Rows from block 13 of a small image classifier, named by matrix and row number. Rows with one number belong to one channel. Each number is 500 + 25 x the weight over its row's rms, rounded and kept within 0 to 999. All counts start at 0. Numbers have three digits each.
After each channel's rows are labels from the 100 images, of 14976, where the channel reaches its highest value: "top examples" is what is common among them; "colour at peak" is the nearest of a few named colours to the mean colour under the peak. Only what is clearly more common there than usual is listed. The data: stained colorectal tissue patches (NCT-CRC-HE-100K). In brackets: how many of the 100.
# convs0: expand pointwise conv (model.blocks.13.convs.0.weight, 312x104x1x1), inputs 0-103
# convs1: depthwise 5x5 conv (model.blocks.13.convs.1.weight, 312x1x5x5, trained with AdamW), a 5x5 kernel
# convs2: project pointwise conv (model.blocks.13.convs.2.weight, 104x312x1x1, transposed), outputs 0-103

convs0.175:497513502456504500517530458487502541525504512476496497503515479556465545488533513525491489520513434474473459475494473487502498493469557500508524482457512502529504514510531512513512491530472499507498537512524508471454505505500460528453519503506520520488531480508451488455515499504486495502564468531479509463488523
convs1.175:458465494466488496549502528488524506516517456447464487497492507519496494508
convs2.175:454537527510507503503465527470491512472492555462526511509523508517502448510494499502487488474530427496490473501494468471497486499513490496486483579462459514523519504481508501488523495526499526533504505491489461516488525513540478447510527504505494489511508520465461496498484477461555455508499508476500493513536468
top examples: tissue: tumour epithelium (59); tissue: lymphocytes (35)
colour at peak: grey (49); brown (40)

convs0.287:489511508568480529481520464509500528516490492450526466467529479520486497490491455500507476472547506475521491482483497532496502533471496503503476483548456503532494523524450460449491466493462535523485516507482494481485502491522546478499473509488454517497479523466519517493502466511510505496507534444519525530526503
convs1.287:486471492490476504523509511510523495513542505469476462479486456491487469440
convs2.287:465484508494460472522481496484507506490480473526521499511520496520460522553512501531470497527514507499497525504524537484554521510457459501478484524523527468499486454481523522473473499484500451495462516514460449480520461474479498495544527532487521503511501475496482532474479460520534477544485537513472528537496492
top examples: tissue: normal colon mucosa (88)
colour at peak: brown (28)

convs0.302:539492537514551503486475487467540505471518485518519494465481518446481508484533510508508489461494526468508478495514517459512511546493458501457474486456497486512530496479483464518474488506512490525492496489526498536507493458507525517495509490553478466460519465526550472498441524508473469500501514468515461477500513
convs1.302:492464466476471511491500469485473479524466500556499478507521536538522499500
convs2.302:490486491513460501457501504480470512508527502502450479518464450458497512552499511519500530525516495484536479541461535485482539516504511478495464483529483485512498473497494508552513443491487523513524554487540514493446479545508495471508510486470540481504479523505519474499490545500496538474502494519534479483496473
top examples: tissue: tumour epithelium (93)
colour at peak: pink (67)

convs0.9:525509554469505465521487499468524486516526479471517548503476477543507525504497485526489533506553501522493536553434482461487522490447516460496514480467496529478450512509479482509531479482505539512505488449533476502481520501486493529456494512502464500511505513526518479506475498517491481472502481478523505522535503
convs1.9:524530521535514517519504517529544503504533524505498504505542514534483554521
convs2.9:512517447506543491494489477518475485491479505508517483490505488446544505525454532464550533515483487481483462536542533505497505516494472480509517496448518521486555483514527507477526499465495484481482568519496532507497514547493543501540494533496474508500543496490500525498497544503494506501501501529512498514452470
top examples: tissue: tumour epithelium (100)
colour at peak: brown (30)

convs0.117:484524494500500511509517469467452490510547513470523496508521524483472509524473511521493517473516419524452543477480507510476450488484459471468499501532521499526503491504483531479515489537499483494468522534512514507459560489489462463503530524521533492545501496492471448489499508510503490469523483495529530489514516
convs1.117:459486500546488481483478518494541485533503560481476489471498494500493530521
convs2.117:533502536520503470456484476502539446539466517506505460472490464503517495525512530494488508493551534496517508492493488490496533529464518432438475510499511525500539525502507469505526532557478549484475488500545527490497498500509469499484483486510474520491483501498525510504508498453462528541488520517518480483504504
top examples: tissue: tumour epithelium (92)
colour at peak: brown (30)

convs0.122:516508513538513499477522432484488522493498543499525488506514473528467505503492506508495473510526535504527525490572511492493504496533518508508500490489493512565483500463462491470494495496453494454456520483448528523486518493488475488472475475479528508493480527533443483567505486479509515526505478531473487519491515
convs1.122:490486491545517487520449488512517473477517467496508481480498533510562478517
convs2.122:496497520454507509449453528511513547469501523483490553511484531552487482487479491518478475507518495482503507516484549508500504471497470521493449502493557458458461501502503513523523542520498514475522511479487504493467481489505540498493507477554533549536474470509523499509501502539512490481495500499477456537520504
top examples: tissue: normal colon mucosa (99)
colour at peak: grey (46)

convs0.284:512509496533488499476530539498508502506471477484509517526494498498491505534478474473503526497472512503476520468487501488499549487458481491500514524480521494503550481505476474484487503524523575503495499465438459497528421475530500507482517493538477525526507534506484494567517521480504503528546502484546496485523516
convs1.284:464529537514495514509510515482509462477490509546513451482520477514537532510
convs2.284:495513513509498474494499476537512484478478491491488523503515475514478513488540517485462489455516497493511520522476506438480495454488490463500534513467477509503482506534515480451482494519482510528517514515480476500516550519507457500477491521503574522512466458510453525450505505482524529441505478554528519498495528
top examples: tissue: tumour epithelium (40); tissue: mucus (28); tissue: lymphocytes (28)
colour at peak: brown (32)

convs0.201:496513535502515525494518468488518481508523522462508520480480492506521499529516468517514512487458478538512486495482503517514554520430497471540487495479484495517460510494543474507507468511485522468462510472486511519459528473448468575495510517508465546478514487487487514466527522489461494516488486473519538513530479
convs1.201:519534558519525520507522502518530525499541489526532509511528515481539511483
convs2.201:525510474538508502515535512507479445522469514509498527482514482491479540511520488468478463514490535482467507478495444488513475503533549516472503540486493461526567501504521499494527492521497557510515500529487499497520508490518496450521539537542495507545500491510471512550466509479498459482481463503474514500517485
top examples: tissue: tumour epithelium (86)
colour at peak: brown (55)

convs0.38:513480540510490490548485482502513492484547493482517497456483506515514481506520464468482503500502480565476505469497479497495512492531552510484470488477513524490467442519545522498519495524512513475504431485468512524505503527490464496485506527554486486530476504493521507510508569463465505513488477473527527531512471
convs1.38:467482521480476533535484492527478514456498503512522461530532495530483510539
convs2.38:513515509502485514521473534496502445482491496513585562443470487497480477473475507514556525506511485526510515496484528482505536464478513485484498525478505452517523516481487520528484500560519504497480463494466467527502509472482495526480534481519458486474512513464474472530494517486494523525504492517493532482521491
top examples: tissue: tumour epithelium (91)
colour at peak: brown (41)